Weights of a small autoregressive pixel model.
Training: muon at rate 0.0088, 11700 steps, batches of 128.
Rows from block 3, named by matrix and row number. Rows with one number belong to one attention dimension. Each number is 500 + 25 x the weight over its row's rms, rounded and kept within 0 to 999. All counts start at 0. Numbers have three digits each. After the name is the row's rms in percent of the matrix's.
# v: attention query, key and value (stacked) (model.blocks.3.attn.qkv.weight, 768x256, the v third), inputs 0-51
# proj: attention output (model.blocks.3.attn.proj.weight, 256x256, transposed), outputs 0-51
v.81 094:497462488515521505522530481498470515536504543460506487458547533561515463488508480512511558521474516501484452502479498456475501510525477475487509504539483497
proj.81 098:565467512523506523488518520506555487523456502546537485534499528486509469534531509478472482485505524504513460489491507508540492494510485494494473478522495544
v.82 100:510505463471532474459481548507458501544485503514474521514507442533464545496504485469531575473512503476486480544526497498448497486483526525475497480465517453
proj.82 099:534515509528510489516464551483515503486524509485504470539519540456511506482446507509474482484507477515493500460484483486519460520506472466486508514496520530
v.83 100:501468453524498525507476488472543505458502522525523492508529454477503527507487487490520467548549526514439501489495503472495484491528493520547484419487507483
proj.83 107:484505492478469499522521519501435482548485517514522498486476548506518504487469523511485474549492448490525525476487497501465457564495478543494496503515474518
v.84 096:451551513490514496515522479513499506531526543479525492457487488487532463539511499587485539530495532518529505458492488494480517518448515454503495513497504487
proj.84 095:530447520538492528471491467503476500467504476534531481526510468485504444463542509485498510476489532540539461507497526472499467446542534496492509501501493491
v.85 096:499481488550470548483533467450493492461532485511487516533480484425505440493506497464494505479538508464513495514546543505495499473464503526496508488480495474
proj.85 101:513482526504510537534484520525471533500461542465535510528523464520501510471543474524518529526517514505510559505507508494448525528472487484508523492513522505
v.86 103:481506536539496434521479517449491503502490519522495520479515477495472518475523486493509560485439509519470547534490516537482531449503492453519501501532467515
proj.86 099:498485498488507554452508473507456489521519473497482511494456510510523502462481511463460494527514486481537498501524513518480474508460473516518526478493513519
v.87 105:523439521516483484473460504511512503522493487510505507476497480522517507491522509445544553491497430520481488507479496493551566500474507528502511504489504519
proj.87 103:506478527476490514545513500510507525525470532502474541554469486508498486529484472509496463512472492502518470505505529529481492518494494488507503495500477506
v.88 101:521497545493489466496498501484501461496449551518525515470518513518492464506485529558504539481497504509498503511491520510499522502498530466496510482483474524
proj.88 098:498504518516472478462474490539496489458522499501528537496495520462525505485496476481508496509517518484492489448558482491573498448508501484556535499514567514
v.89 101:530503481450497516485506525506495520460557503482449491473536526525502467510531497526529502531474484486511501503520467456537483507459502525533464486476491533
proj.89 099:496487546472471486451543510472447573515504496490547512530466486481472544503472515520448512458511522475514509541519488525502506453488511440497543477504502472
v.90 108:517492509544514477489465502522512505529463488486555490509509481545477493498463539531526513450509456517523512494480480552531512478516493506472486489518460531
proj.90 105:492525479475534506485558447465489527505530461475502513511516494497517473496515495485508501479536497481492506517488520462506479475499510525515477543504499499
v.91 101:515481496531500493516481470510510474508536515514465517513540501537494471492510456485536495465472486473496510477503531505533534474539481503515523474476478483
proj.91 101:517527492460476490501465514471461524478492481496461483474479487475552481471495444508470487551495465491502520558515511495508462460514472456511445471535461456
v.92 103:526480490517489489462537473524504500523496489536525464539524530484465499482472487478489483508483552488528513522508466507486477484468486502497458472513476486
proj.92 102:483483509487553493547466523491520483515481496508458510460470484502533504519474463485512542519536463499473484465493544517468510518497497477490462480536544466
v.93 099:494454531492455494493500471527513491480524455501546492498520481470508516495482518498495503496512446437486472479514519516556505497505474504496485469498503489
proj.93 104:479481475533517541532471534544521479496493521511507472482488510488469505483473469555531487483520530513519510531503503537489475455474499547517510530509484484
v.94 106:515538531465517485480547528466533538517487529476532498494435543511532446473524461500508491487503456524508471500498511513505504486479492470502505486502536485
proj.94 109:487490501532505488474517481494503487538481454548497497531541458509485509525499531488462520498488550500495477492552486496552520488486545480522522507502463527
v.95 099:450457506529473501507512456544512550510498483525489496485439525496502481516526456506514519499491546496510495538508531481536485479501508489532514470525540505
proj.95 099:505523530492487484475492496490539520527511534499484499507493496472525515494493538523502523483475522518472498475462480522445514506501485537504492490482490436
v.96 095:495531512503509517446503491470483504468524503496446492519473563502533496457537445503486514496490494474495440496482519513484463483520517510478515540470452544
proj.96 096:484506528453511503496493546561482437523471504485503451466453481524531507478486500451458519517509511525501514474490534517480487506478521489482480511502539488
v.97 100:478510479496527475563485495504545487504473469486444514472515497531469473520510524503484462531514480488465485532518467520474514518518540494473534520506510497
proj.97 099:506551479525498482508526517524489513523492490492538529499531471519528521506490469499516482486504513522457510517512431516512517537463505446440514508538523505
v.98 092:524546526473476483466507492488505505486473486525486490516515491501509486558494503468525485498461519524552505512466516520500518522490485485489510488507503439
proj.98 101:466500563542511544501542469458467502503492549492508435515541524486525487513541531532501529547537450462481514476510493484501498494511450564484502464534506528
v.99 096:489476497505508496519486513463552509553485461531489483504479503473504499493551465522521497456509451506497472525507530522514508478514476446502492493523441508
proj.99 103:452550502506528482507534489471446468515507514516512487545512457513520550509486449505471535505522491501543508480500454533542524453499471516483553530486503498
v.100 096:511490476495516515541471439432538519493495503472495535493527492480498556473531526520477517505527473528568474486548524489522522552524530458525527465534515518
proj.100 097:443566501500507496473496516496540525489538485530557495495495481532516460536482494427519527480469510487477495506504461519526513488487455493466480536465508479
v.101 095:521529513479470560469494484500505465497505529491493538512485514533498505493509508492532475500492479454478509513477473518505538504433490534467492488497490489
proj.101 092:462447526502510494497496514464528528466496513500498478535484507502475476547468504488480479494486491525498514489558505487519477486499533449517515522475489517
v.102 098:512496476479524464506499551446499523517511520493519515498480491513491475458514478511522501497482469545482518506511448497486488517506498493454553474518524518
proj.102 099:494524496518506523510459506539512480463459481480517528490475471477497564545509500466536492526502505488490479512503497498488507506491518521546515493539464465
v.103 094:496496495554517482540489518489503502481495508521486490519526487504494507447489491514505490547531525539489517476527498504540486495523500506490533498508516551
proj.103 101:487463498489528490492474481487501535428481472531504520516473512457468451521493518517492504425526517477499463524487491508531525477499487470494497455485484489
v.104 099:454478506519480523554524486515499486470474517519506511500480482515474489472514486468504526492535539519526514524511505533459523501516506493520454514493513544
proj.104 102:509471496519490533488524499498461509561527486518507496512473502513476528478478508484539533447467473502511495487479473444533493541497514463502536518492525526
v.105 100:518475450501478511536535487514470529539465500511511506519521542479518460524466459520484512464497501513484506499505509519510544562520503506478479488495517510
proj.105 099:446512510466457510526491523528538474493526482466531505511488502522524519485482482471507447508528520521520466512480512506505501483514466493467516521540471478
v.106 088:516506517531498495498488473447557489476498496466491508508518475481499463517469510528512498504546514465496487480467507496481531549465478534491470500487517506
proj.106 089:528494509485489515439503543508486519501456516507492492483500462483532497507487482514518486488497503528469494499519505564510499497550518523522525499521531475
v.107 100:486487506459539547544509505472485462482506532482462494456514506490527527503494507477502524476494507527500550479512509461459497490533505461503547503495509489
proj.107 099:524495479483496517531489466534481516507511485491489478495509528520491517497545504489533502516496469475502497511501492536494524537519458500500479482514488530
v.108 087:503517485524478519507480490492508521488478468479489539509507517529516477540503512495517518486479515483520522524462497456489506519523514499501491495497491517
proj.108 092:529488506507512481505503496493522485500508507509527476478529490496515487462525533500483497493433471454526500480512511479523462448494491518486457507513499512
v.109 100:513526522504498445516516488512505455486498461489513457474500487471493510503519476498498510475486493460512531527518451477451483514484454531430502526465475463
proj.109 098:498489460504444519550540533499474553501516471522535521528489505549526509556521480461476510552525518523494526463468505489545495519480492465501483529515508546
v.110 096:477470491501484483507524484560476543527497516478485500480481526519481460475464479525492467473505445521527464532505492469481498473526490525520490510474490485
proj.110 102:486517488516540505478477472471511516483506556535516492507497489483523543504526494537511464509511511503466501473485521515496513535503496472495521462511498509
v.111 092:458540483497516524470472512503468507477503472463486521483521519504485491529528529505496483467463519509460493452506491527514460480457521489520483555522460495
proj.111 088:496502546520540486490504445443501525525495512508481503529485508482516504474458544492447481548550474520547483485501477507505482528480466525532501452533501514
v.112 098:504554506466538499474530513540501429494508513481510511553522485547488550515511496517510479503459505500474450516489503520525483445502498498483487493471545536
proj.112 090:528454506486498478509525494465512497510513474491495471477513487549507482496513511491473491520549471524514494485484521466470521503517484519533523500513467485
v.113 094:548493513481508489512498481491491480511481446503536504466452527476442533494512495524487542495464549526495506506501505514470494514516495516508501501501493529
proj.113 100:487530515508493475486495525508479517480536513516493528484512476524523447469512498507518507498496500446531505492473514501519511482524474506509468507541466476
v.114 091:537495513533494491506512493532502534483492479498505515486503481523507476450478537478504494466464511477496483449506519505527463503506522498460480510520478479
proj.114 093:505485453495511500503536497506536460504541525487489525500520477486498491530514514499475505515548455486478499548517515473519513490489477538555527462532573484
v.115 099:517566502485508504479486521501507534507528494459495519491547469515472481523474496507463511492487502491490512499465523507496476496554463564538509493466551503
proj.115 093:467486492501468466532496483547510513480502497511460496458505522505513493524528543463480539504498501473500445526483499460519498492486499483442440533516514514
v.116 090:537499494466481471535522487493534474483450506476493564462518482486481540478476520497507521470510455491525504548519485492504492507457524557541448514509521509
proj.116 090:485545501489520494477477538512505548483492480460503479516552481536498462511514457472493465464473538489479512512506506458475460538522528481497538479515436549
v.117 096:497490552524508502496483470486492461494482509475530547484478482489489509502508497527523481522478476466509519495467487530514467551493508483503486511495505478
proj.117 093:516468487478490534489523488493535519493485455521500512470510529495486440550488470486471499476507518534470478538551514448489483463525518519553505517521532528
v.118 098:541505522519493493473461469504508521499500517474543508503479490493485512497492526483488500520514445500458511506458447532513499502493506502494474536509504469
proj.118 096:499492513551505534514514512532552504530502492443487457490510501462526460512509432487544517517511494515510533469507493506487538498530504519482534518470467544
v.119 101:513499510546534504540543493514471469525514498513515494514488534511438505477476512516461506482507492497467494562498523512464561478522482493521524473537488517
proj.119 101:478488460552502535471490486491470513487517499548502513478518511509560524520525495502532495502474481518541494505523468512529471487480558525486481488459514490
v.120 093:482530527480512498483491532476510533500501487532514474481446511468516454488517478514503488480464553502514488463462451518547484480492482544494508509504470501
proj.120 095:503462513487514508513462471505532449487501513503516511560498479539518525492501500512480524513480459525489500495496543486484499489533447477520506519528490461
v.121 092:480464523535501500508540517501571475464500538499524477504500492457493468501529541468503480494534483477472480511520526447532512478518477491505466495529542545
proj.121 097:511519546493531535474518462512451486505501468482452471566531461486499512476474463543481525462489523523514464497491489515511493505499488504531516501458504539
v.122 096:479505486519497492545473466478512527504499498524529544486515494498506499518507520498503483447469493502486494530517510487501501502510501473502504468539484503
proj.122 094:475467496479478492465535534486455500507434491484524531513508509466488527528558505499461558504503460529506504456497452484511513529499481510537481524463485563
v.123 093:489504508498505528529548469482511473468514519512501507518562450503547493473511514490500448484501476535484479445529501486541479494504530507506482526482516534
proj.123 094:493529531481542490513483512520496517504500495496533513474468521518474506551459511551565556464527507474488449495497500555474509489545489509448480519516463487
v.124 091:481467529474549466459459509498496468531475511518539484478503481505475535462516563468543493559468509492518498520533477472492536485491516492514501496497507530
proj.124 100:498453491477488434527547510482512480482503515527527525503501514484532536531519494509504519472510499480497496519511478496508512503449507492504529471521490493
v.125 091:465472478510495484505502502493489544510494486486496515513525496465477566521501487496489481516543558494497512503519536490481438514511540543465508464520510496
proj.125 095:454490480507509541500488479465477488478502483479528519478469525537505471476493520505517527538494552484519469489489513503505515506517472473505472507506441455
v.126 091:510477456543499483492481523534518485509470476550511504518521499469511458530524490515475531505495505528495479496517448477504495493471512477483529439542510508
proj.126 098:490497508494452521508466510521475509495547510508480508552543479494519529440473509479552445483524449464509540502503488478488480469515489526508550526504458496
v.127 097:512526517533474491477493489453474509487459482514492525514525489525527476526518477446477482491513438519497489523503514518543501458494515495493478479459530511
proj.127 097:503511469463473475526526472513512500466517496506497489440510501450468505524458493504491515509501510513515521498532479501484477499466516488506513524519523508
v.128 107:487438550479501475518509530517515496519501505473463492547518524505515474513507454533487500506517461492511518473514564530493500515518473487505470477531496496
proj.128 102:489540498501522516450535495443495497488520481516476483450503487499505498520473522484494525421474499482491513532486491477516528469503532519491515515477449481
v.129 108:511527527514489491488497480474502484487491491498503521469524551520500484561483475461520507509515514475519508507491546512532501481485522504462509475536518479
proj.129 107:480492507540514523510453509509505532540507521466549460502501480501528510478487521540457498480507494470490488509510512522491484501509469480536496499502522477
v.130 111:516483500517503481483495533441542475496451466486489514486468477505467517514464488524494502470526531518473469537479535508521518524468480518489481500481534508
proj.130 102:488509522471481485519551509561519522531525516474494506484497497519480485524544482487564506483504477465507484499492535496546476510526497488516451525534477453
v.131 105:485502505532514507502516469484415498458490537521466497528508479493504504512551523525512520504505527524513464514508516507497502481528510461491483501528530497
proj.131 101:512492498452496506519459546513551515513491517486502507528507501489505465490471495453534483486439496480505525474519496500494509556466469534483476531502490510
v.132 096:528461495459464495534489530482474494539492528564484500505484494515516505506480484491464521523468504511485497505507535484522523469495534532523480464536493508
proj.132 099:449526541515558487510522496482491486485505470506528488492526495491505441480528509484504496507518485478530508529477498529499509505538450506500514538477507541
v.133 105:521467492496473493492517450479494530469483506487494513519488507511489461479510513508522562537496502522528497445504528533518476505478461451501476482469512493
proj.133 104:511512481525502491512522496517532460514493516546522522444479484541490488516489511517495473499511497474486516481480496495468489517476530540530528500492538493
v.134 095:550543507491494544544480504523521505504473496549478462500491492519489541480520548492492513523518532506434494527514562476507516508540480458489490561479473487
proj.134 094:522480498455506510516526478496511522519523489492467461516494501517509516502476467490506524496538487474519528529497507546501537500463541549485463470518482519
v.135 110:474524492561458542515504477538505509458506504504493510465490445466489482516497496476472555491476509511495517501518481481466461528484479521542470532500554532
proj.135 108:505441470481515504476517467509521488492550484507484495557491473515517505507506447541523443530460499520502484485476505444542499500493523481486489492521495515
v.136 104:498530518517507521486509460499479497491504529457513447494517524501493515492487477500503514546503523500512511478491461502483514508437491502501495502523518558
proj.136 102:493511484551510509511524499509491528474460527502498552514453446509529536479531512528514445490511503499526473460485489523475534527515485489467487511464495500