From a checkpoint of a small autoregressive pixel model.
Training: muon at rate 0.0088, 11700 steps.
Rows from block 3, named by matrix and row number. Rows with one number belong to one attention dimension. Each number is 128 + 24 x the weight over its row's rms, rounded and kept within 0 to 255. All counts start at 0. After the name is the row's rms in percent of the matrix's.
# q: attention query, key and value (stacked) (model.blocks.3.attn.qkv.weight, 768x256, the q third), inputs 104-155
# k: attention query, key and value (stacked) (model.blocks.3.attn.qkv.weight, 768x256, the k third), inputs 104-155
q.194 095 [133 110 154 110 159 128 135 133 119 191 113  94 121 124 160 115 112 109 161 134 137 146 139 109  92 173 118 110 118 134 113 114 145 115 164 110 114 114 139 140 119 142  67 189  99 145 121 153 156 149 117 126]
k.194 101 [151 160 110 113 108 127 111 150 115 120 154  97 129 132 156 137 118 180 119 144 110 100 162 162 127 134 115 118 128 128 100 132 118 101 153 135 119  89  98 120 119 108 123 137  80 163 149 129 133 111 145 108]
q.195 103 [114 147 138  96 127 199 126  92 130 108 159 158 154 128 122 111 114 128 110 141  89 179 111 149 137 118 124 179 122 130 168  91 115 134 114 165 130 105  79 116 141 174  82  95 135 131 105 132  99 130 161 100]
k.195 101 [121 116 167 167 125 154 101 180  81 144 126 152 144 151 152 118 116 126 155 147 134 132 130 107 128 111 150 159 114  97 115 105  99 124 128 160 170 121 180 138 139 114 130 122 107 176 138 102 132  96  78 157]
q.196 104 [144 117 131 118 102 138 171 118 116 107 100 125 151 153 131 140 110 123 121 133 146 131 106  99 124 154 151 146 168 109  74 142 119  96 170 127 151 122 118 134 127 176 165 144 146 154 151 115 132 167  94 155]
k.196 102 [158 146 126 109 138 113 165 118 131 118 183 139 113  78 122  66 138 127  88 102 131 138 147 109  90  78 129 107 111 170 140 155 136 147 140 113 114  93 117 143 140  85 137 152 112 153 106 166 119 171 142 189]
q.197 099 [101 146 117 109 137 127 159 119 117 112 133 126 125  97 140 180 110 140 135 141 125 117 106  89 130  94 129 115 105  96 111 124 101 149 134 118 103 116  87 165 120 131 161 152 131 106 134 120  96  61 137 102]
k.197 102 [148  96 112 129 123 129 125 116 141 164  88 134 129 181 101 100 150 152 152 131 135 107 185  97 144 150 141 169 125 116 130  81 107 140 168 117 125 131 102 188 154 106 148 152 127  66 100 146 103 120 127 104]
q.198 101 [108 140 161 135 132  91 127 148 116 124 180 114 148 121 181 135 145 117 112  79 126 121 159 124 139 180  90 120 156 132 103 122 115  99 119 135 109 135 122 126 118 136 109 166 134 142 109 171 123 163 107 138]
k.198 097 [102 157 129 110 147 147 109 120  87 123 120 127 137 133 167 111 155 107 155 139 122 130 173 128 136 149 136 116 117  97 117 145  94 130 102 100  97 127 143  83 133 116 122 133 149 147 146 155 120  91 109 126]
q.199 102 [150 129 125 152 136 102 188  68 121 127 101 124 106  93 121 105 136 158 182 112 124 126 140 133 147 131 145 127  89 137 146 149 125 155  98 114 115 121 145 144 112 131 182  94 169 118 149 155 144 106 120 139]
k.199 107 [107 152 121 139 164 117 165 122 146 185 138 131 125 115 131 110 143 129 152 109 100 135  75 103 111 147 146 168 133 106 145 120 152 113 146 138 135 134 130 117  91 148 122  85 154 141  86  66 173 151 149 141]
q.200 097 [129 132 109 100 160  93  79 107  76  76 124 145 126 120 110 154 118 136 150 146 158 124 114 135 116 117  83 144 156 165 173 115  88 120 144 132 100 123 151 129 144 122 122 118 114 159 104 155 152  98 133 129]
k.200 111 [151 159 139 155 115 135 140 166 137 134 109 101 123 144 137  99 157 136 119 120 194 119  99 159 116 106  68 156  94 121 141 135 109 134 102 128 123 147 135 134 149 142 118  73 140  88 147 143 148 138  95 130]
q.201 107 [134 127 107  80  96 104  80 163 155 148 110 113 128 121 125  97 155 132 143 112 131 147 101 139 114  91 156 106 135 160  96 146 153 150 148 148 122 147 107 137  99 142 110 128 153 126 129 132 162 136 140 136]
k.201 100 [ 60 161 125 106 164 142 154 160 111 150 128 125 126  70 112 147 109 159 108 107  90 127 151  88 113 124 138 167 137 101 111 139 157 118 141 134 156 141 137 171  86 110 122 115 151 152 105 127 110 120 161 123]
q.202 097 [122 104  72 107 153 107  83 160 129 172 152 116 130 122 119 122 156 159  75 132 138 149 157 142 154 115 104 147 140 103  99  89 161  96 122 147 134 109 122 133 134 100 162 127 110 146 144 124 118 103 142 149]
k.202 110 [117 103 142  76 156 116 137  99 125 101 103 123 125 149 109 112  92 140 124 151 136 104 132 148 134 106 120 159 111 130  94 132  96 118 151 124 125 131 103 132 103 163 223 113 152 113 139 139 103 103 113 130]
q.203 099 [100 119 100 158 153 199 131  88 108 120 130 154 132 132  76 128  82 148 152 132 135 134 188 110  84 129 139 120 156 111 109 142  90  74 131 178 116 123 177 151 151  72 130 123 135 124 104  91 155 145 118 121]
k.203 099 [114  70 135 147 122 175 143 105  98 112 124 159  98  89  72 159 131 135 103 143 116 139 107 152 140 123 123 149 116 173 172 131 110 145 116 144 152 104 129  91  85 151 113 113 119 132 140 132 167 121 145 153]
q.204 099 [135 176 158 122 145 113 111 141 131 148 175 125  85 140 127 115 124 139 142 132 124 108 131 163  93 137  91  97  98 106 145 127 107 125 128 100 157 107 110 148 153 133 142 121 158  88 138 127 149 112 117  95]
k.204 100 [152 123 157 109 136 123 144 141 136 161 142 102  91 140 141 115 127 116  94  97 111 164 126 126 163 129 128  88 118 164 116  93 124 125  95 185 123 166 138  89 142 117 151 144 124 109 171 175 161 128 103 136]
q.205 105 [134 107 134 107 132 175 121 145 134 109 138 131 157  98 124 164  85 105 121 127 128 149  91 134 113 143 138 128 167 153 119 117 160 120 125 148 102 115 133 174 100 118 135 131  78  94 138 141  97 149 118  86]
k.205 108 [103 134 173 164 130 106 148 138 195 102  98 115 129 106 120 105  71 131 130 154  80 136 122 176  94  81 189 112 123 143 147  94  95  97 163 160 120 115 117 176 144 122 105 129 133 137 127  92 143 116  97 107]
q.206 102 [105 148 112 165 125 152 161 129 129 145 111  68 121 142  80 131 119 164 107 119 176  93 122 117 111 115 134 138 106 127 135 124  85 143 124 154 119 140 141 151 142 127 110 130  97  96  81  82 109 151 167 164]
k.206 103 [120 115 107 159 125 121  76 139 123 158 119 114 110 115 115 106 141 165 116  89 169 117  80 106 113 102 156  92 146 121 121 119 145 134 142 114 133 153 163 112 162 133 149 128 129  89 162  90 132 175 129 135]
q.207 110 [118 108  75  84 157 112 126  94 139 143  65 100 107 165 133 115 134 119 151 156 129 110 150  76 146 151  78 115 127 103 125 120 172 163 168 131 144 136 131 108 141 113 158  92 133 110  88 126 143 109 124 149]
k.207 104 [131 139 122 153 137  98 136  46 104 158 180 113 151 147 139 137 141 153 150 145 130 121 120 107 138 167 102 136 119 116 128 113 140 119  85 125 114 137 118 129 143 111 144  80 134  60 114 101 134 135 144 118]
q.208 098 [108 154 190 125 143 132 140  86 162 184 132 165 108 155 127 146 124 122 126 135 141 130 108 152 146  94 126 142 136 111 155 125 139 124 113  99  95 143 157 132  94 146 124 143 123 163 135  70 132 119 120 145]
k.208 101 [162 109 103 159 114 117 126 114 163 123 147 162 144 104 131 119 148 122 140 165 153 125 135 145 140 129 105 119 134 177 138  83 105 152 131 131 136 143  95 126 106 136 125 138 136 118 140 132  97 121 132  98]
q.209 101 [ 78 126 104 156 147 142 158 131 128 100 136 146 121 128 118 133 116 150 108 106 125 125 158 168 127 129 119  78 127  89 131 182  81 106 102  99 109 161 101 144 138 156 114 143 109 156 114 150  98 173 137  96]
k.209 104 [152 142 137 124  63 133 114 117 140  98 108 150 112 131 151 178 178 153 124 123 110 158 136 152 153 153 125 117 105  98 174 156 117 111 149 129  98 120 133 117 126 142 125  96 155 131 142 151 141 146 150 159]
q.210 101 [128 182 113 144 145 132 148 201 131 134 137 128 171 128 156 103 146 123 155 131 110 119 117 114 113 141 121  97 112  91 107 112 141 134 174 132 114 100  79 106 118  95 115 122 142 131 128 148 138  78 129 102]
k.210 101 [147 114 164 132 150 131  87 122 152 128  79 122 152 138 112 122 157 100 134 158 115 128 144 119 107 159  96 165  93  79 120 147 113 185 132 125  60 129 169 110 151 142 123 186 140 144  97 111 141 123 138 132]
q.211 098 [105 116 150 127 158 111 126 135 103 135  95 153 131 113 119 173 107 115 118 106 171  97 125 144 152 101 172 164 116 121 137  84 153 183 107  68 180 126 144 125  85 132 114 111 131 137 114 132  99 116 149 125]
k.211 103 [144  99  99 133 144 116 123 145 156  86 117 142 124 130 138 189 134 129 139 135 111 110 110 139 121 131 161 128 113 128 128 130 168 147 118 128 174 122 104 129 138 107 115 154 144  99  57 170 107 102 134 107]
q.212 096 [143 102 152 147 136 101 150 131 150  70 148 140 127 131 133 135  95 102  61  98 145 112 124 133 178 118  98 142 145  88 123 122 127 159 145  99 129 144 171 132 142 110 158 147 121 152 119 112 174 174 128 123]
k.212 108 [176 154 151 131  73 143 117 131 178 150 117 129 168 159 141 143 148  87 144 107 156 142 109 135 123 116 126 117 165 118 145 144  93 125 140 152 122 159 133 126 121 118 119 122 137 120  88 139 101 147 146  98]
q.213 098 [109  91 120 125 134 152  87 125 131 132 124 192  73 140 130 157 172 142 116 125 104 151 124 121 182 124 122 152 105 115 131 120 127  99 124  92 141 137 185 119 118 149 133 142 160 166 144 111 173 146 135 102]
k.213 098 [ 95 138  98 150 103 153  65  97  98 136 160 155  94 134 132 143 132 131 157 140  96 120 161 128 141 170 150 165 145  84 140 105  82 115 154 119 179 122 137 103 135  84 116 115 154 127  97 136 122 121 131 137]
q.214 108 [130 168 114 102 113 114 126 116 116  99 145  77 166 160 169 125 142 158 114 114 144 118 113 153  95 145 158 114 125 154 109 162  90 144 126  95 130 127  99 128  98 116 116 133 115 155 144 128 107 160 162 130]
k.214 103 [131 127 108  97  92 127 105 122  89 150 109 116 155 173 175 118 164 153 147 114 121 134 132 149  96 155 166 135 136 139 105 179 112 129 140 164 139 121 139 115 160  91 100 132 118 121 147 104 119 127 113 178]
q.215 102 [157 139 131 147  95 121 149 146 136 124 149 123 119 117 131  72 110  90 132 194 145 132 167 156 133 137 126 136 118 123 135 205 127 135 115 136 165 147 136 105 128 114 130 128 143  75 114 117 141 132 114 170]
k.215 108 [124 113 130 110 146  77 142 150 132 113 108  94 128 123 133 116  85  98  88 136  91 114 104 119 130 115 111  72 111 112 136 165 141 154 118 144  90 117 144 115 149 118 177 148 133 118 123  97 133 118 119 111]
q.216 102 [125 131 154 189  92 130 129 139 122 101 160 117 109 125 121 106 115 162 143 128 147 117 114 123 154 147 125 126  97 159 127 142 145 145 103 127 118  82 121  97 118 131 105 144 151 151 128 117  75 127 132 141]
k.216 111 [110 124 122  98 130 139 136 132 115 130 152 145 119 102 142 108 144  81 178 126 130 126 128 100 133 108 137  92 129 144 133 103 114 148 132  61 179 113 106  86 122 147 143  99  85 137 108  72  92 146  90 117]
q.217 104 [145 114 151 152 112 125  89 168 136  87 126 128 135 121 149 151 122 112 152 162 120 124  86 165 113 102 137 144 141 148 129 188 156 146 106 155 117 120 140 165  89 178 138 149 136 139 150 109 120 105 102 112]
k.217 098 [177 133 133 115 141 147 129 120 152 106 109 118 140 111 127 165 138 110 109 147 133 148 162 159 157 111 123 116 164 140 114 132 118 146 125 129 120 158 132 130 120  91  86 125 107 136 141 158  92 108 127 102]
q.218 101 [127 152 161 121  99 154 132 166 129 114 104 134 152 122 153 123 130  97 134 113 119 176 124 114  99 142 127 164 122 152 118 105 126 100 144 125 129 136  64  99 158 133  86 119 151  92 165 188  90 124 144 183]
k.218 103 [136 167 105 120 128 158 131 177 142  95 108 148 137 191 108 142 170 129 110 114 122  81 112 153 136 149 134 111 172  86 103 137 158 102 111 139 115 146 134 127 110 132 113 126 137 140 140 120 123 144 125 160]
q.219 101 [ 85 133  80 123 148  84 125 102 134 129 139 137 128 112 160 136 138  97 150 175 118 128 109 153 147 129 125  88 112 117 112 108 105 127 139 166 153 169 144 107 139 158 171 137 141 141 150 159 128 152 183 109]
k.219 099 [109 137 130 100 111 112 148 137 117 139 120 188 122 143 121 142 122 117 154 125 172 151 132 157  69 134 101 106 138 181 119 122 180 174 156 118 106 152 108 162 117 130 132 140 120 115 142 140 123 169 144 123]
q.220 102 [146 148 159 129 119 141 130 139 137 144 136 132 124 107 145  75 164 137 158 133 162  91 106 120 149  95 145 132 126 105 141 126 150 154  94 135  92 150 165 115 145  63 106 113  57 123 112 138 127 110 123 154]
k.220 105 [100 118 120 118 115 141 125 119 167 193 178 142 139 109 126 137 114 173 102 153 146 135 102 111 143 101 186 120  88 133 131  82 167 119 111 115 160 114 133 169 152 148 162  93 125 177 121 160 138 155 148 135]
q.221 097 [115 172  89 145  99  80 137 136 181 117 157 119 128 105 132 104 113 129 124  96 112 149  78 116 135 112  96 118 110 153 153 120 107 133 128 112 167 137 145 142 105 119 116 156 128 111 129 148 161 125 132  78]
k.221 108 [136 134 137 107 109 106 136 137 135 114 128 116 109 144 157 104  95 121 140 110 115 114 133 105 126  74 122 104 109 134 134 156 115 155 112 158 125 122 165 132 108 150 144 123 159  77 145 140 112 151 143 117]
q.222 106 [144  99 115 147 128 140 107 157 106 129 133 119 106 104 156 150 104 102 104 129 101 145 166  88 196 168 146 147 100 156 100 131 124  89  99 143 171 135 147 115 167 142 126 103 137 123 159 107 144 140  71  88]
k.222 106 [ 67 138 117 127 180 143 111 148 101 129 127 131 132  79 127 161 125 149 117 121 101 171 142 121 108 165  94 172 121 146 131 159 117 139 121 134 132 108 117 118  87 130 158 140 104 119 138 134 145 110 112 110]
q.223 099 [159 105 134  97 111 101 114 133 126 146  82 124 137 119 117 127 141 136 111 124  90 145 129  64 104 108 166  46 157 192 143 101 122 146 124 134  92  98 129 122 116 147 150  54  93  91 141 116 121 127 116 105]
k.223 101 [127 133  94  99 139 133 129 123 151 114 156 136 112 150  76 123 104 144 158 103 140 126 134 111 122 142 126  96 168 155 149 155 153 146 107 116 137 112 112 182 171 134  97 129 143 153 112 109  87 114 136 120]